{
  "cond_dim": 128,
  "text_encoder_bias": "all",
  "lr_schedule": "cosine"
}
Rows from block 5 of the denoiser of a small text-conditioned image diffusion model, named by matrix and row number. Rows with one number within an expert belong to one neuron, the router's apart. Each number is 128 + 32 x the weight over its row's rms, rounded and kept within 0 to 255. All counts start at 0.
Before each expert's rows are labels from the 100 images, of 14976 (inputs lightly noised), where the router gives the expert most weight on average: "patch colour" is the nearest of a few named colours to the mean colour under the peak. Only what is clearly more common there than usual is listed. The data: photos of plants and fungi (iNaturalist).
# router: router (model.blocks.5.mlp.router.weight, 8x160, trained with AdamW), inputs 128-159
# up: expert up (model.blocks.5.mlp.up, 8x80x160), inputs 128-159
# down: expert down (model.blocks.5.mlp.down, 8x160x80, transposed), outputs 128-159

# expert 5
patch colour: grey
router.5 [115  72 101 109 104 139 112 158 141  93 139 141 110 145 139  92 113 123 115 150 174 147 133  91 128  55 158 173 149 115 175 142]
up.0 [139  93 128 168 113 135 158 126 150 115 141 102  99 158 112  69 181 110 103 154 112  90  72  75 121 117 113 135 118 114 162  91]
down.0 [130 112 153  88 109 117 162 119 107 143 155  97 140 142 159  83 111 106 142 124 121  77 185 146 173 152 160 111  81 131 192 115]
up.1 [113  43 118 166 118 149 155 105 134 141  94 138 143 171 139 136 163 132  87 147 120 112 102  86  87  91 138 137 106 105 126 102]
down.1 [137 129 138 139 163 134 117 135  99 118  74 149 161 138 132 102  65 159 101 147 169 139 128 140 163 132 119  59 133  72 124 134]
up.2 [159   4 144 168 171 166  73 159 146 110  76 158 175 138 185 137 120  80 150 108 161 127 180 121 150 126 175 143 123 107 121 188]
down.2 [ 92 196 146  97 148 119 159 130 145 123  67 103 150 137 165 151 175  86 104 128 146 179 190 163  60 146 120 165 124  81  94 137]
up.3 [130 126 107 157 199 179 135 144 128 107 108 132 146 163 193  93 154 136  94  89 140 120 128 126  82  75 132 161 120 154 132 107]
down.3 [105 123 158 125 124 128  97 136 124 190 214  87 174 139 122 106 108 111 158 121 126 142 152 184 185 147 105 132 175 130 172 153]
up.4 [116  73 109  93 152 129  94 118 143 107 156 148 140 130 128 144 150 120 158 160 107 125 132 108 136 199 170 231 133 111  63  65]
down.4 [116 128 176 124  91 123  97 168  89 106 101 147 100 131 162 135 119 159 149 100 168  61 131 127  70  76 154 140  80 122 118  80]
up.5 [146  75 144 135 172 105 155 132 132 125 169 198 140  73 118 123 172 155 136 105 195 120  84  96 113 209 168 156 183 126 132  72]
down.5 [181 134 135 145 138 161 114 106 134 130 200 132  88  66  49 138 187 121 194 210 157  76 138 121 126 101 123 157 135  97 146  93]
up.6 [107  96 102 120 148 112 151 150 125 101 145 154 101  84 127  91 136 143  97 110 127 123  34  51 119  95 121 115 120 167 152 110]
down.6 [155 176 135 114 113 158 147 139 122 187  92 137 117 110  83 193 125 161 148 155 125 111 102 173 157 100 146  92 185  99 113 165]
up.7 [176  83 113 182 154 159 116  79 151 120 110 132 110 156 125 106 109 113 116 160 176  68 166  89 144  90 158 150 135 106 107 171]
down.7 [150  95 159 103 152 129 196 140 158 111  31 132 126 101 142 143 130 130  90 136 124 164 214 106 197  85 157 152 165  98 111 183]
up.8 [ 76  99  92 166 180 158 140 132 125 162 150  77 121 116 143 152 192 158 146  99  70  84  41 147  98 111 107 160 130 105 123 151]
down.8 [137 117 108 131 154 105 163 124 151 146 126 163 116 164 148  97 182 151 132 148 116 219  93 122 168 153 168 142 140  77 147 179]
up.9 [ 94  77 125 126  83 184 156 131 144 112 153 129 148  88 134  73 120 107 178 123 127 108  94 128 106 124 154 186  99 104 120  86]
down.9 [153 119 114 192 141 143 114 150  85 132 137 149 176 147 156 137  73 156 141 137 108 119  87  95 113 127 165  21  85 125  91  79]
up.10 [103 103 120 204 121 147  72 170 134 108 111 109 110 107  78 124  83 165 107  95 134 159  91 144  93 144 164 137 119 136 121 112]
down.10 [159  91 154  64 141 119 111 116 112 106 128 105  77  78  94 174  55 134 112 173  70  93 130 138 152 188 189 134 151 138 146  65]
up.11 [120 172 135 141 125 105 137 130  98 204  86  91  60 137 123  99 159 145  88 104 115 173  90 165 132 113 131 134  96 159 151 126]
down.11 [136 150 135 160 109 133 172 127 180  85 125 132 138  91 141 109  74 204 201 169  95 109 144 118 121 198 131 115 104 135 154  92]
up.12 [125  26  69  61  74 125  98 144 183 142 142 127 149 177 182 100 126  72 157 132 108 119 165 117 116 122 155 136  97 139 165  68]
down.12 [121 146 133 141 133 131 105 131 139  78 119 111 140 151 155  92  50 124  93 159 124  66 108 112  99 110 141  42 114 164 117 102]
up.13 [104 144 121 170 132 195 173 161  74  58 104 143 177  79 107  94 195 143 135 132  99 158 141 128  96 150 107 116 124 135 147 146]
down.13 [154  71 137  94 117  96 168 102  68 132 129  92 112 146 164 139 123 146 136  80  92 109 155 136 158 172  96 148  82 135 170 100]
up.14 [106  96 126 127 163 171  74 120 183 152 179 118 127 117 190 110 123  83  63 117  97  88 148  88 126 135 209 167  77 167 103 133]
down.14 [109  87 135 112  76 172 147 171 133 157 136 164 141 157 146 157 101  75  82 156 134 227 183  67 159 137 145 148 122 146  98 116]
up.15 [127  90 134 125 105  80 145 131 135 154 115 148  76 102 127 136 200 107 121 131 142 106 121  77 105  99 175 154 122  90 133  50]
down.15 [155  79 133 101 154  86 154 150 185 119 101  68 140 167 156 118  80  54 156 212 131 138 147 106  91  81 133 156 154 124  86  99]
up.16 [162 111 118  50 134 106 107 107  91 100 131 153 101 109 114  85 121 116 105 238 154 125  45 143  77 138 146 158 162 146 146 114]
down.16 [100 145 155 166  51  84 109 171 150 152 127 146 101 152 161 138 151 141 147  49 109 140 154 120 118  95 142 154 137  74 120 174]
up.17 [ 96  90 108 168 216 128 101  82  78 137 122 106  82  85 101 118 138 114 126 108 142 118 171  93 117  86 115 210 181 103 121  98]
down.17 [101 108 178 163 138 106 125 145 198 159  93 174  96 114 142 131 150 125 161 159 144 146 181 159  85 139 106  90  93  82  96 117]
up.18 [108  88  60  99 151 138 102 127  87 142 133 138 106 108 114 128 151 129 131 118  92 145  68 123 155 101 139  57 120 196 126 104]
down.18 [118 157 111  86 169 140  82 124 165 167 110 156  99 153 155 154 124 137 115 125 115  99  48  86 123 110 115 128 101 164 139  68]
up.19 [138 123 141 116 131 166  86 133 146 117 106  69  94 106 143 141 111 157  55 169 141 132  31 175 188 120 197 148 139 144 128 153]
down.19 [143 184 174 181  88  89  99  84 137 112  72 138  65 190 163 125 137 179 144 135 156 143 126 138 128  79 174  80 131  94 112 132]
up.20 [ 96  54 102 128 112 119 141 123 152 124 160 131 155 149 160  45 144 162 121 175 134  96 122 112  88  91 205 168 138 132 130  87]
down.20 [ 77 140 137 113 178 185 105  82 142 113 133 151  96  79 125 145 195 159 109  97 137 123 150 137 162 188 109 155 143  63 164 117]
up.21 [121  79 111 168 171 165 147 207 102 154 167 132 141 119 122 113 152 114 124 127  93 103 109 179 114  80 137 120 137 125  87 117]
down.21 [131 155 160 169 140 123 132 187  89 159 152 130 150 146 124  79  54  86 164 121 127 130 137 140  77 158 170 104 108 171  92 147]
up.22 [147  46  77 118 143 130 137 159 193 115 153 141 123 126 152  89 159 167 136 138 201  92 160 110  88  89 204 133 122 135 162 107]
down.22 [165 115 180 113 196 136 172 129 161 138 113 145 164  86 118 111 144 142 142 175 162 171 184 134 154 132 103 100 146 151 114  41]

# expert 6
patch colour: cyan; white
router.6 [139 120 159 155  89 134 126 123 127 104 160 118 162 171 110 123 165 170 100  99 112 138  96 166 108 108  81  91 157 142 112 100]
up.0 [199 138 137  89 147 124 159 145  83 136 104 133 206 190 123 210 124  99 186 149 143 142 156 138  84 132 117 103 111  92 100 129]
down.0 [115 158 132 101 138 126  67 189 104 116 225 122  94 119 122 108 128 166 103 134  93 159  81 103 129 110 139  48 111 145 121 177]
up.1 [100 136  68 147 119  93 156 117 103 153 159 118 139  98 125 158 182 105 157  90 152 126 161 163 106 152  84 121  98 164 109 167]
down.1 [121 116 139 114 166 109 109 125 121 149  67  97  87 132 166 113 108 148  56 146  82 128 132 158 122 131  86  98 121  99 152 140]
up.2 [174 113 140 169  61 133 137  71 133 143  91 110 162 197 145 158 119 114  68 113 124  98 126 116 130 110 105  80 170 126 110 144]
down.2 [ 70 123 150 133  83 121 102 142  79 152  89 164  82 111 127 160 131 105 163 174 108  77 108 124 191 130 135 111  93 177 140 115]
up.3 [150 149 118 103  64 101 124 169  71 193 170 102  91 151 115 211 159 123 110 140 151 180  94 147 157 165 147 134 154  97  89 155]
down.3 [130 119 181 108 190 134 153 132 136  62 134 148 191 166 162 162  89 146 148 156  87 193 193 122 144 169 113 101 117 107 140 125]
up.4 [141 127 100 128  86 139 133 130 135  80 137 126 136 120 114 107 178 127 175 153 113 113  91 109 107 143 119  94  84 100 147 109]
down.4 [136 169 146 167  70 159 106 130 120  70 172 154  92 172 117 133 149 124 166 139 120 128  77 130 137 171 145 102 125 153 149 115]
up.5 [147 154 109 149 121 178  91 156 111 122 145 155 141 124 165  97 150 118 143 147 115 119 186 117 112 107  43 135 145 129  91 144]
down.5 [120 116 133 150 168  98  77 174 161 160 156  95 160 156 154 156 120 175  98  99 132  88  67 125 119 112 147 188  87 154 137 182]
up.6 [122 145  91 168  91  78 136 153 139 204 121  63 135 156 133 125  87 151 139 101 141 112  96 107 105 125 126 140  90  92 106 167]
down.6 [179 150   8 152  98  94 111 119 125 136 149 191 167 172 139 129 130 122 134 135 124  44  98 142 167 127 157 139 170  66 135 114]
up.7 [172 183 183 153 111 105 114 150 145  68 214 167 156 145  97 141 124 166 131 145 158 141  80  99  45  64  97 103 190 158 117 120]
down.7 [162 110 111 112 110  64 163 117 165 176  73 128  97 148 137 115 164 108 195 140  83 129 154  87 142 122 157 111  76 121 145 131]
up.8 [149  70  86 189 102 101 123 123 189 123 108 185 124 164 118 122  76 109 132 139 137 130 138 128 113 141 192 176 155 131  93 158]
down.8 [158 148 107 133  89 144  60 139  68  89 128 113 119 204 132 191 120  85  41 126 128 122 121 103 126 137  53 155 179  88 119  80]
up.9 [180 138 198 189 153 112 165 171 121 146 129  68 138 163 160  92  73 126  60 107 140 105 134 115 201 108 189 133 191  84  95 133]
down.9 [132 137 127 145 143 162 116 123 110 173 147 107  93  81  87 116 183 129 168 122 164  97 115  70 114 123 144 142 148 113  91 131]
up.10 [193 139 123 171 137 161 115 130 138 137  92 112 106 128  87 177  87  97 147 140 161 102  99 110 170  91  97 139  78 136 164 124]
down.10 [129 127 135 108 107 119 137 125 190 125  95 122 142 112 106 114 156  84 141 163 118 162 130  97 145 123 155 130 198 151 155 168]
up.11 [143 183 136 110 193 139 143 135 111 186 176 124 130 171 155  76 135 134 125  91 136 119 156 142 151 131  82 157  44  76 154 147]
down.11 [127 164  91 119 126 151 117  93 162  62 115 150  93 113 110  58  87 134 111 137 136 152 122 152 172 143 141 131 179 160 119 117]
up.12 [158 102 210 114 145 141  94 143 105 129 129 129 154 143 131 132 138  90 169 164  70 134 127 106 145 145 132 146  84 103 113 172]
down.12 [121 117 146 150  60 130 136 169 139 136 127 154  97 101 148 205  80 143 172 176 134 150 100 123  91  71 176 111 114 146 133 110]
up.13 [136 162 198 190 140 103 179 118 121 184 122 110  61 114 146 201 135 114 101  68  93 130 199 147 151 112  97 172 121 160  91 173]
down.13 [144  84 156 137 151 133  76 143 110 135 116 115 146 117 102  72 125 146  84 182  87 116 111 116 128 165 130 132 112 114 156 111]
up.14 [127 123 129 176 115 106 122  95 146 134 101 162 193 131 123  85 179 119 138 123 103 160 101 155 103 142  89 122 113 139 138 116]
down.14 [ 94 116 114  82  89 181 125 112  96 197 137 174 114 172 144  98 119 134 117 170 109 114 179  95 139 125 158 172 137 159 100 166]
up.15 [110 105 187 102 117 111 145 139 125  53 138 158 133 156 117 171 121 132 104 130 139 128 147 132 147 124 118 101  80 154 134 149]
down.15 [134 124 115 128 105 109 137 112 131 131 131 133 101  83 156 130  95  85 170  84 117 101 112 110 128 152 149 130 151 102 209  90]
up.16 [165 138 177 118  83 147  75 161 117 143 131 122 149 132 150  95 139  84  86 139 133 196 127 136  85 117 151 173  85  78 154 142]
down.16 [ 98 111 190 155 105  66 185  97 137 128 135 124 110 188 167  85 132  99 172 154 101 173 135 103 127 124 136  70 102 164 144 171]
up.17 [140 119 134 160 147 105  95 138  75 115 191 150 108 157 100 125 133 165 204 128 135 119  99 130  99 143 110 124 106 125  91 118]
down.17 [ 57  99 161 189 114 116 123 125  77 121  93 102  99  79 150 150 113 155  86 173 119 166 115  96 110 112 177 171 120 127  77 134]
up.18 [116 213 118 154 140 128 161 154  89 133 127 163 219 180 172 124 152 134 131 107 110 168 141  75 143 124 126 121 142 124 142  64]
down.18 [128 170 171 110 160 101 116 108 129  85 162 131 106  82 167 113 135 145 159  50 114 135 165  94 120 132 166 138 144 169 105 146]
up.19 [112 156 176 136 166 165 131 112 183 171  86  63 134 115 101 156 153  74 127  55 108 118 161 129 153 130  61 119 132 112 108 111]
down.19 [102 111 177 166 144 164 174 190 166 128 140 169 137 155 140  96 124 176 103 160 142 119 182 109 113 182 141 151 129 172 143 109]
up.20 [144 161  87 126 132 110  95 139 117 103 164 141 109 106 131 114 115 123 115 157 148 117 111 123  75  99 138 146 115 164 172 152]
down.20 [167 111  96 131 152  69 114 146  82 124 187  83  99 134 139 155 155 135 122 153 103 146 153 102 158  38 143  90 160 109 112  99]
up.21 [141  56 118 145 161 142 128 124 166 137  82 135 112 153 116 134 149 153 151 126  68  52 185  79 118  94 131 171 140 161 101 120]
down.21 [126 114  95 153 140 112 154 177 113 136  84 100  94 133 122 188 160 159  94  41 157  97 132  99 148  91 124 107 161  83  83  98]
up.22 [101 167 119 117 128 132 118 131 116 134 135 147 136 162 128 125  95  74 172 152 156  79  87 168 137  91 122 189  97 168 127 125]
down.22 [145 114 105 130 116  91  89 144 150 120  94 134 121  60 131 170 123 187  70 102 156 150 100 152 109 108 110  99 121  72 105 143]

# expert 2
patch colour: black
router.2 [155 154 119 120 113 144 169 105  96 153 130 150 129  78 161 125 108  90  73 123 163 145  88 149 146 176 166 160  95 112 154 133]
up.0 [102 105 185 152 190 160 143 118  97 100 132 157 151 132 106 110  80  81 135 146 112 117 161 195 130 104 144 137  82  84 140 100]
down.0 [ 94 120 111 115  92 119 116 201 134 132 128 104  95 163 141 149 125 134 143 151 150 104 156 157  64 118 162 108 171 138 108  84]
up.1 [125 130 110 203 165  70 109 103  95  96 154 141 239  97 195  78 127 132 137 108 133 169  95 180 153  84 108 102  29 143  88 156]
down.1 [104 114 140 170  97 143 166  76 125 149 124 165 155 115 127  99 100 159 119 114 157 140  99 156 185 132  75  58 198 111  98 103]
up.2 [159 169 129 126 110  86 102  83  83 169  56  80 101 173 115 127  63 121 107 102 141 136 118 128 103 120 148 118  98  57 116 142]
down.2 [132  41 211  74 195 217 151 137  89  92 114  77  63  98 132 102  57 134 107 139 138 199 116 104 117 151 153 118 173 125 107 114]
up.3 [215  80 114 105 111 142 138  63 192 100 131 193 165 111 152 152 157  99  94 186 170 130 141 140 137 109 127 176 107 107 120 123]
down.3 [183 149 105 122 107  93  82  88 152  86  87 166 103 169 131 131 106 134 148 150 151 107 141 179 155 137 154 156  76  27 159 107]
up.4 [150 123 177 140 186 176 150 109 121 121 176 168 150 140 155 105 113 196 169  87 109 138 133 136 162 142 126 122 104 142 172 158]
down.4 [102  83 122 173 143 175 180 140 152 119 142 140 159 142 126 173 162 144 102 136 162 106 111 105  71 125 182 124 120 135 141 192]
up.5 [151 106 118 189 181 155 122  49 176  97 119 121 134 108 184 131 108  76  93 200 130 129 143 209  99 148 176 139 149 138 128  69]
down.5 [112 111 148  79 130  83 119  92  88 153 172 163  75 110 151 121 125  89 112 126 109 144 123 139 118 118 127 132 115 112 105 147]
up.6 [125  44 149  98 185 144 217  81 134 191 168 108 146 145 161 108 161 141 157 151 104  81  85 121 115 134  80 116 132 128 123 149]
down.6 [ 90 108 169 141 136  74 104 175 111  61 165 125  93 129 174 133 111 105 152 141 111 127 105 107 171  98 131 118 130 143 147 110]
up.7 [ 78 132 170 166  90 165 188 134 161 120 118 125 136 123 153 126  90  86 118  93 110 153 124 138 109 128 105 132 141  99 181 157]
down.7 [ 97 121 101 145 186 130  70 107 151  98 135  34 125 103 117 134 104 126 113 155 154  81 115 154 105 170 161 143 139 154 151 107]
up.8 [113 150 162 103  81 120 149  80 152  89 116  64 109 116 187 141 119  98 175 136 126 138 112 135  67 117 161 178 124 122 174 114]
down.8 [153 134 130 127 148 170 124  71  39 146 151  70  84  90 158 112 107 146 188 102 132 151 150 129 112 161 125 185 187 178 187 159]
up.9 [120 172 101  64  69 139 128 108 136 125 177 135 162 105 156 169 129 120 158 121 155 141 147 180  74  97 146 189 132 126  53 131]
down.9 [ 89 107 168 176  82 119  61 156  94  72 160 119 178 154 106 130 156 133 114 145 134  74 193 133 155 117  87  84 225 118 168 110]
up.10 [165 190 107 166 136 172 133 153 159 171 135 117 120 109 103  98 111 134 115  85 155 123 148 122 104 108 214 163 122 147 161  94]
down.10 [ 45 162 124  98 128 122 110 115 125 152 114 162  97 124  77 104 117 179  71 133 110 115 168 126 143 134 201 129 122 146  30 155]
up.11 [226 132 124 139  99 129 168  76 121  84 116 157 209 135 150 168 119 150 100 135 102 143 186 131 126 124 113 110 100 134 107 110]
down.11 [195  97 118  80 150 121  98 130 119 182 113 169 128 110 112 112 139 123 147  92 105 133 107 107 223 102 150  86  95 117 137 175]
up.12 [115 112 137 116 155 156 128 133  93 153 120 126 137 139 142 105 156  86  88 125  80 115 135 152  75 171 115  96  88  97 139 110]
down.12 [153 167 148  95 149  87 136 130 207 112 101 108 134 134 118 162  70  89 128 131 124 132  97  97  88  98  73  92 157 162 147 128]
up.13 [161 176 168  71 120 150 142 118 104 111 121 167 175 129 142 146 198 123 140 111 143 166 105 144 156 158 110 103 156 110 135 111]
down.13 [120  72  92 159 155 158  99  84  90 131 104 161 180 168  65 119  54 115 141  97 187  88 167 112 162 152 153 100 161  81 208 121]
up.14 [112 119 105  87 148  69  85 144 166  82 135 111 147 138 153 104 107 130  88 126 124 149  80 183  79 163 140  72 157 131 141 158]
down.14 [117 118 109 137 128 120 120 171 156 177 134 131 103 128  92  83 135  35 147 108 110 109 128 138 147 139  92  82 155  98 105 187]
up.15 [170 123  62 164 166 182 121  58 126 141 142 124 114 136  89 106 150 141 139 164 126 125 142 133 142 114 102 133 149 118 162  55]
down.15 [ 99 126 141 139  99  72 120 140 227 128  99 186 119 116 136 152 108 146 129 129 136 157  72 127 128  84 137 145 127 102 141 146]
up.16 [176  58  98 167 100 165  78 165 113 107 197 138 189 109  83  96  93 143 135 112 143 136 115 182  53 137 104 119  91 162 115 154]
down.16 [ 79 169 209 146 114  53 159 144 145 149  80 132 110 122  90 123 176 143 138 203  95 151 130 164 110 153 125  96  93 100  80 126]
up.17 [141 107 117 131 135  93  89  82 111  93 124 156 226 119 116 127 154  76 145 112 141 103 155 162 140 131 118  74 199 124  93 181]
down.17 [142 139 156 186 105 170 120 114 167 102 101 169 118 121 141 122 126 148 136 138 164 142  97 145 161 108 117  61 125  93 184  72]
up.18 [144 140 165 142  89 143 165 120 105  98 134 139 126 100 177  87 112 101 127 147  78 131  94 117 108  74 154 153 124 133 142 158]
down.18 [101 144  90  91 168 143  86 125  89 125 157  97 142 103 121 114 138 133 131 138 102  78 140 137 100 122  89 117  89 110 121 105]
up.19 [161 161 102 161 161 167 130  99 128 159  79 157 194 167 115 119 158 108 183 126  80 121 108 159 145 118 152 130 144 160 146 141]
down.19 [169 102  79 104 178 160 130 123 165  92 124 103 155 160 141 124 121 153 135 123 136 163 134 140 134 101 107 164 122 130  91 129]
up.20 [103 169 118 122 184 148 103 133  97 106 142  98 131 116 130 179 144 107 162  99  92 100  63 164 168  97 125 121 135 137 138 175]
down.20 [147  84 148 127 105 136 167 102 152 118 112 152 140 151 185 122 148 117 160 173 148 169  60 101 179 141 135 102 123 124 139 146]
up.21 [ 92 118 154 152 175 147 183 123 149 180  61  79 130 169 179 113  73 123 174 112 104  89 159 110 120 104 127 141  73 134 124  96]
down.21 [146 118  49 106 138 164 135 123 116 100  66  13 141 101 175 107  93  97 125 105 137  81 162 150 104 116 116 198 132 168 131 142]
up.22 [124 117 121 144 119 198  99 141 164 162 116 139 116  80 140 180 139 129 165 109  85 144  86 156 153 172  96 145 141 114 172 145]
down.22 [118 115 156  83  64 135 139 136  89  72 164 116 169 188 162 139  89 138 161 135 131 125 114 120 108 129 106 122  76  97 156  96]

# expert 4
patch colour: green
router.4 [129  84 163  70 108  30 130 163 146 109 158 114 138 131  95 127  99 130  80 135 163 137  92 166 104 170 132  80 109  78 127  97]
up.0 [ 93 104 140 153 160 124 130 181 176 110 142 137 130 174  87  87 154  91 121  94 142 126  94 147 114  53 128 108 155 164 139 205]
down.0 [123  83 131  91 113  79 142 131 134 154 164 141  97  86 174 117  89 135 159  88 124 110 150 170  58 100 142 153 115  98  99 137]
up.1 [146 134 146 155 150  99 134  84  93 171 116 128 131 129 179 177 106  36  80 137 105 142 108 168 184 158 114 126 111 179 127 115]
down.1 [ 58 161 192  59 145 141 130  89 131 167 186 138  94  84 126  93 189 150 117 138 115 108 104 145 140 103 131 108 122 110 118 105]
up.2 [ 70  45 150 104 184 153 156 154  86 161 129 120  97 111 109 100 145 150 141  91 119 137 146 116  97  96 118  79 209 142 109  63]
down.2 [156 160 124  92 190 102  96 141 125  90 107  81 161 145 128 123 108 174 134 104 151  96 154 116 120 115 145  87 118 136 109 195]
up.3 [148  65 162 137  97 133  88  83 149 188 158 120 128 111 137 130 153 155 114 145 137 140 122 123 119  52 120 125 168 102 184  70]
down.3 [119 191 153 145  80  89 118 151 152 126 156 149 100 145 155 158 116  94 136  88 159 216 146 125 159  72 103 103  99 115 116 188]
up.4 [ 89 147 154 169 110 166 126  90 108 126 174  98 103 124 171 162 115  70 152 132  64 106 120 125 152 151 156 104 141 127 102 150]
down.4 [149 122  51 185 103 149 163 166 121  87 207 125 192 153 118 155 128 110 113 141 181 146 152 102 184 102 139 183 148 178 111 109]
up.5 [144 164 120 162 161 182 152  90 142 167 128  79 109 103 113 169 142 116  84 122 133 129 178 143 127 157  85 114 136  92 148  94]
down.5 [107 171 139 110  89 126 154 190 113 177 137 165 134 158 131 107 129 127 131 160 164 136 141  97 118 131 155 166  29 128 113  85]
up.6 [157 153 116  70 167 149 125 171 127 125 136  74  63  87 102 121 133 158  91 118 124  86 127 141 115 150 105 123  95  65 141  91]
down.6 [193 158 109 140 119  95 154 163 198 143 121 123  70 157 111 158 138 122 189  95  26 147 112 115  85 111 121 154 134 178 135  54]
up.7 [115 119 154  93 141 167 107 131 103 118 140  91 119 192 166  95 147  82 158  87  94 165 155 136 152 102 166  60 124 188 125 106]
down.7 [157 163 124 146 162 145 136 116 116 103 190 111 141  84 108 159 137 196 120 177 140 142 137 104 145 104 100  73 152 112 212  80]
up.8 [219  78 142 111  98  90 125 133  90 198 106 123 124 122 102 116 116 121  59 164 179  90 127 139 111 112 118 126  94 117 156  92]
down.8 [113 112 137 113 136 157 126 100 110 129 152  79 100 124  71 105 144  78  78 134 147 170 103 136 119  95 137 141 186 140 143 107]
up.9 [145 121 166 154  92  99 123 100  98 115 108 125 122  99 120 131 129 113 132  95 103 106 103  93 111 137 134 148 112 107 175 207]
down.9 [174 137 115 114 112 183 141 125 132 116 149 114 116 113  82 123 139 141 135 199 121 137 147 133 135  86  96 116 131 146  69  99]
up.10 [177 164  80 152 145 131 128  93 126 152 104 116 122 181 158 121 182  75  75 110 103 174 131 124 105 134 103  92 136  96  87  84]
down.10 [153 122 125  96 142  89  66 186 102 150 132 183 142 109 131 129  86 199 148 110 119 148 148 128 134 131 170 136 106 127 111  88]
up.11 [156 164 110 182  98 136 134  99  99 127 158 147 157  56  99 190 135  81 103 154 170 170 141 117 157  81 109 146  71 120  97 153]
down.11 [ 75 139 151 126  87  38 124 119 129 134 190 144 132 156  77 128 170 112 135 138 140 178 174 109 189 132 136  56 126  85 178  97]
up.12 [141 141 152 183 200 153  76 126 191 111 102 107 108 146 125 105 118 108 138 145 123 117 196  97 170 146  90 114 181 128 187 104]
down.12 [ 93 189 138 160 144 107 105 128 106 110 111  88 129  94 129 125 153 170  77 157 132 128 194 123  96  73 149  16  41 129 128 122]
up.13 [102 117 129 110 133 142 116 137 151  98 129  78 116  94 171 105  87 154  70 111 128 198 106 138 133 118 167 106 175 109 103 147]
down.13 [155 152 110 120 153 129 126 103 174  91 131 114 110 172 105 146 148 159 149 128 176 109 107 159 102  87 105 126 141 108 131 166]
up.14 [154 121 138 157  83 154 132 119  97  72 194  55 139  45 133 170 157 117 118 138 109 173  98  89 107 162  95 188 117 160 140 136]
down.14 [152 133 123 125 143 117 138 156 142 161 168 149 116 163 151 135 134 134 126 100 175 147 126 156 158  89 153 157 124 184 118  90]
up.15 [172 145 114 101 160 138  87  51  95 111 142 193 116  92  99  92 110  82 150 154 159 136 127 112 179  59  75 102 147 165 176 102]
down.15 [131 123 165 137 176  76 135  88  89 169 148 122 113 156 123 148 140  89 110  52  64 119 129 156 161 121 116  42 144 110 104  93]
up.16 [115 140 116 187  77 147 143 103 119 144 159  78 123 164 126 142  88 155  82 104  69 122  90 193 104 124  84  95 117  91 109 136]
down.16 [196 121 163 107 147 102 138 181 213 118 126 120 135 145  88 122 107  93  99 155 169 120 203 128 119 107 117 115 138 132 109 117]
up.17 [152 139 209 142  84 125 129 100 106 155  91 140 109 138 109 134 142 110  87 160 109 145 104  91 127 105 108 134  77 139 123 124]
down.17 [103 140 122  84 133 158 149 151 126 162 177 183 159 193 168 145 132 162 106 131 175 124 188 133 114 116 160 164 116 130  95 162]
up.18 [135  71  72  78 117 119 149 183 157 129 133 154 150 123  61  75 140 196 142 119 177 144  62 120  55 103 154 132 141 132 187 125]
down.18 [ 86 124 126 125 155 107  67 114 131 143 168 150 183  78 109  50 180 125 156 219  73  96 100 119 119 180 139  79 143 138 154 102]
up.19 [203 191  94 126 121 115 125 115 131 117  75 118 206 105 124 168 132 149 133 131 176 118 195  82 156 153 116  73 136  88  64 166]
down.19 [132  70  90 128 207 189  96 169 105 114 149 169 138 106 153 164 142 151  80  48 154 131  86 125 169 103 118 120 126 173 131 139]
up.20 [113 107 176 150 187 140 111 119  94 132 127 156 121 171  92 142  92  79 123 119 142 105 108 152 119  93  62  73 102 111 172  66]
down.20 [ 75 139  90  75 117 141 182 109 116 112  98  78 150 112 164 117 176 167 172 149 219 158 158 111 138  94 170 155  65 145 119 174]
up.21 [135 187 138  94 140 120 129 100 130 106 103 124 100 117  79 146 175  66  99 147 193 157 136  59 170 113 125 100 170 114 140 111]
down.21 [163  84  36 190 134 119 104  89 139 160 145 121 180 132  83 144 112 115  55  47 145 110 110  80 137 111 176 127 145 107  89  99]
up.22 [149 146 105 146  33 116 152 152  93  82 170 110 148 126  67  98 133 151 132 175  94 117 107  78 131 102 139 145  75 116 143 153]
down.22 [ 93 165 157 211  93 147 131 118 170 170 124  79 157 135 112 151 139 155 106 187 112 112 147  74 119 148 111 117 171 132 126  89]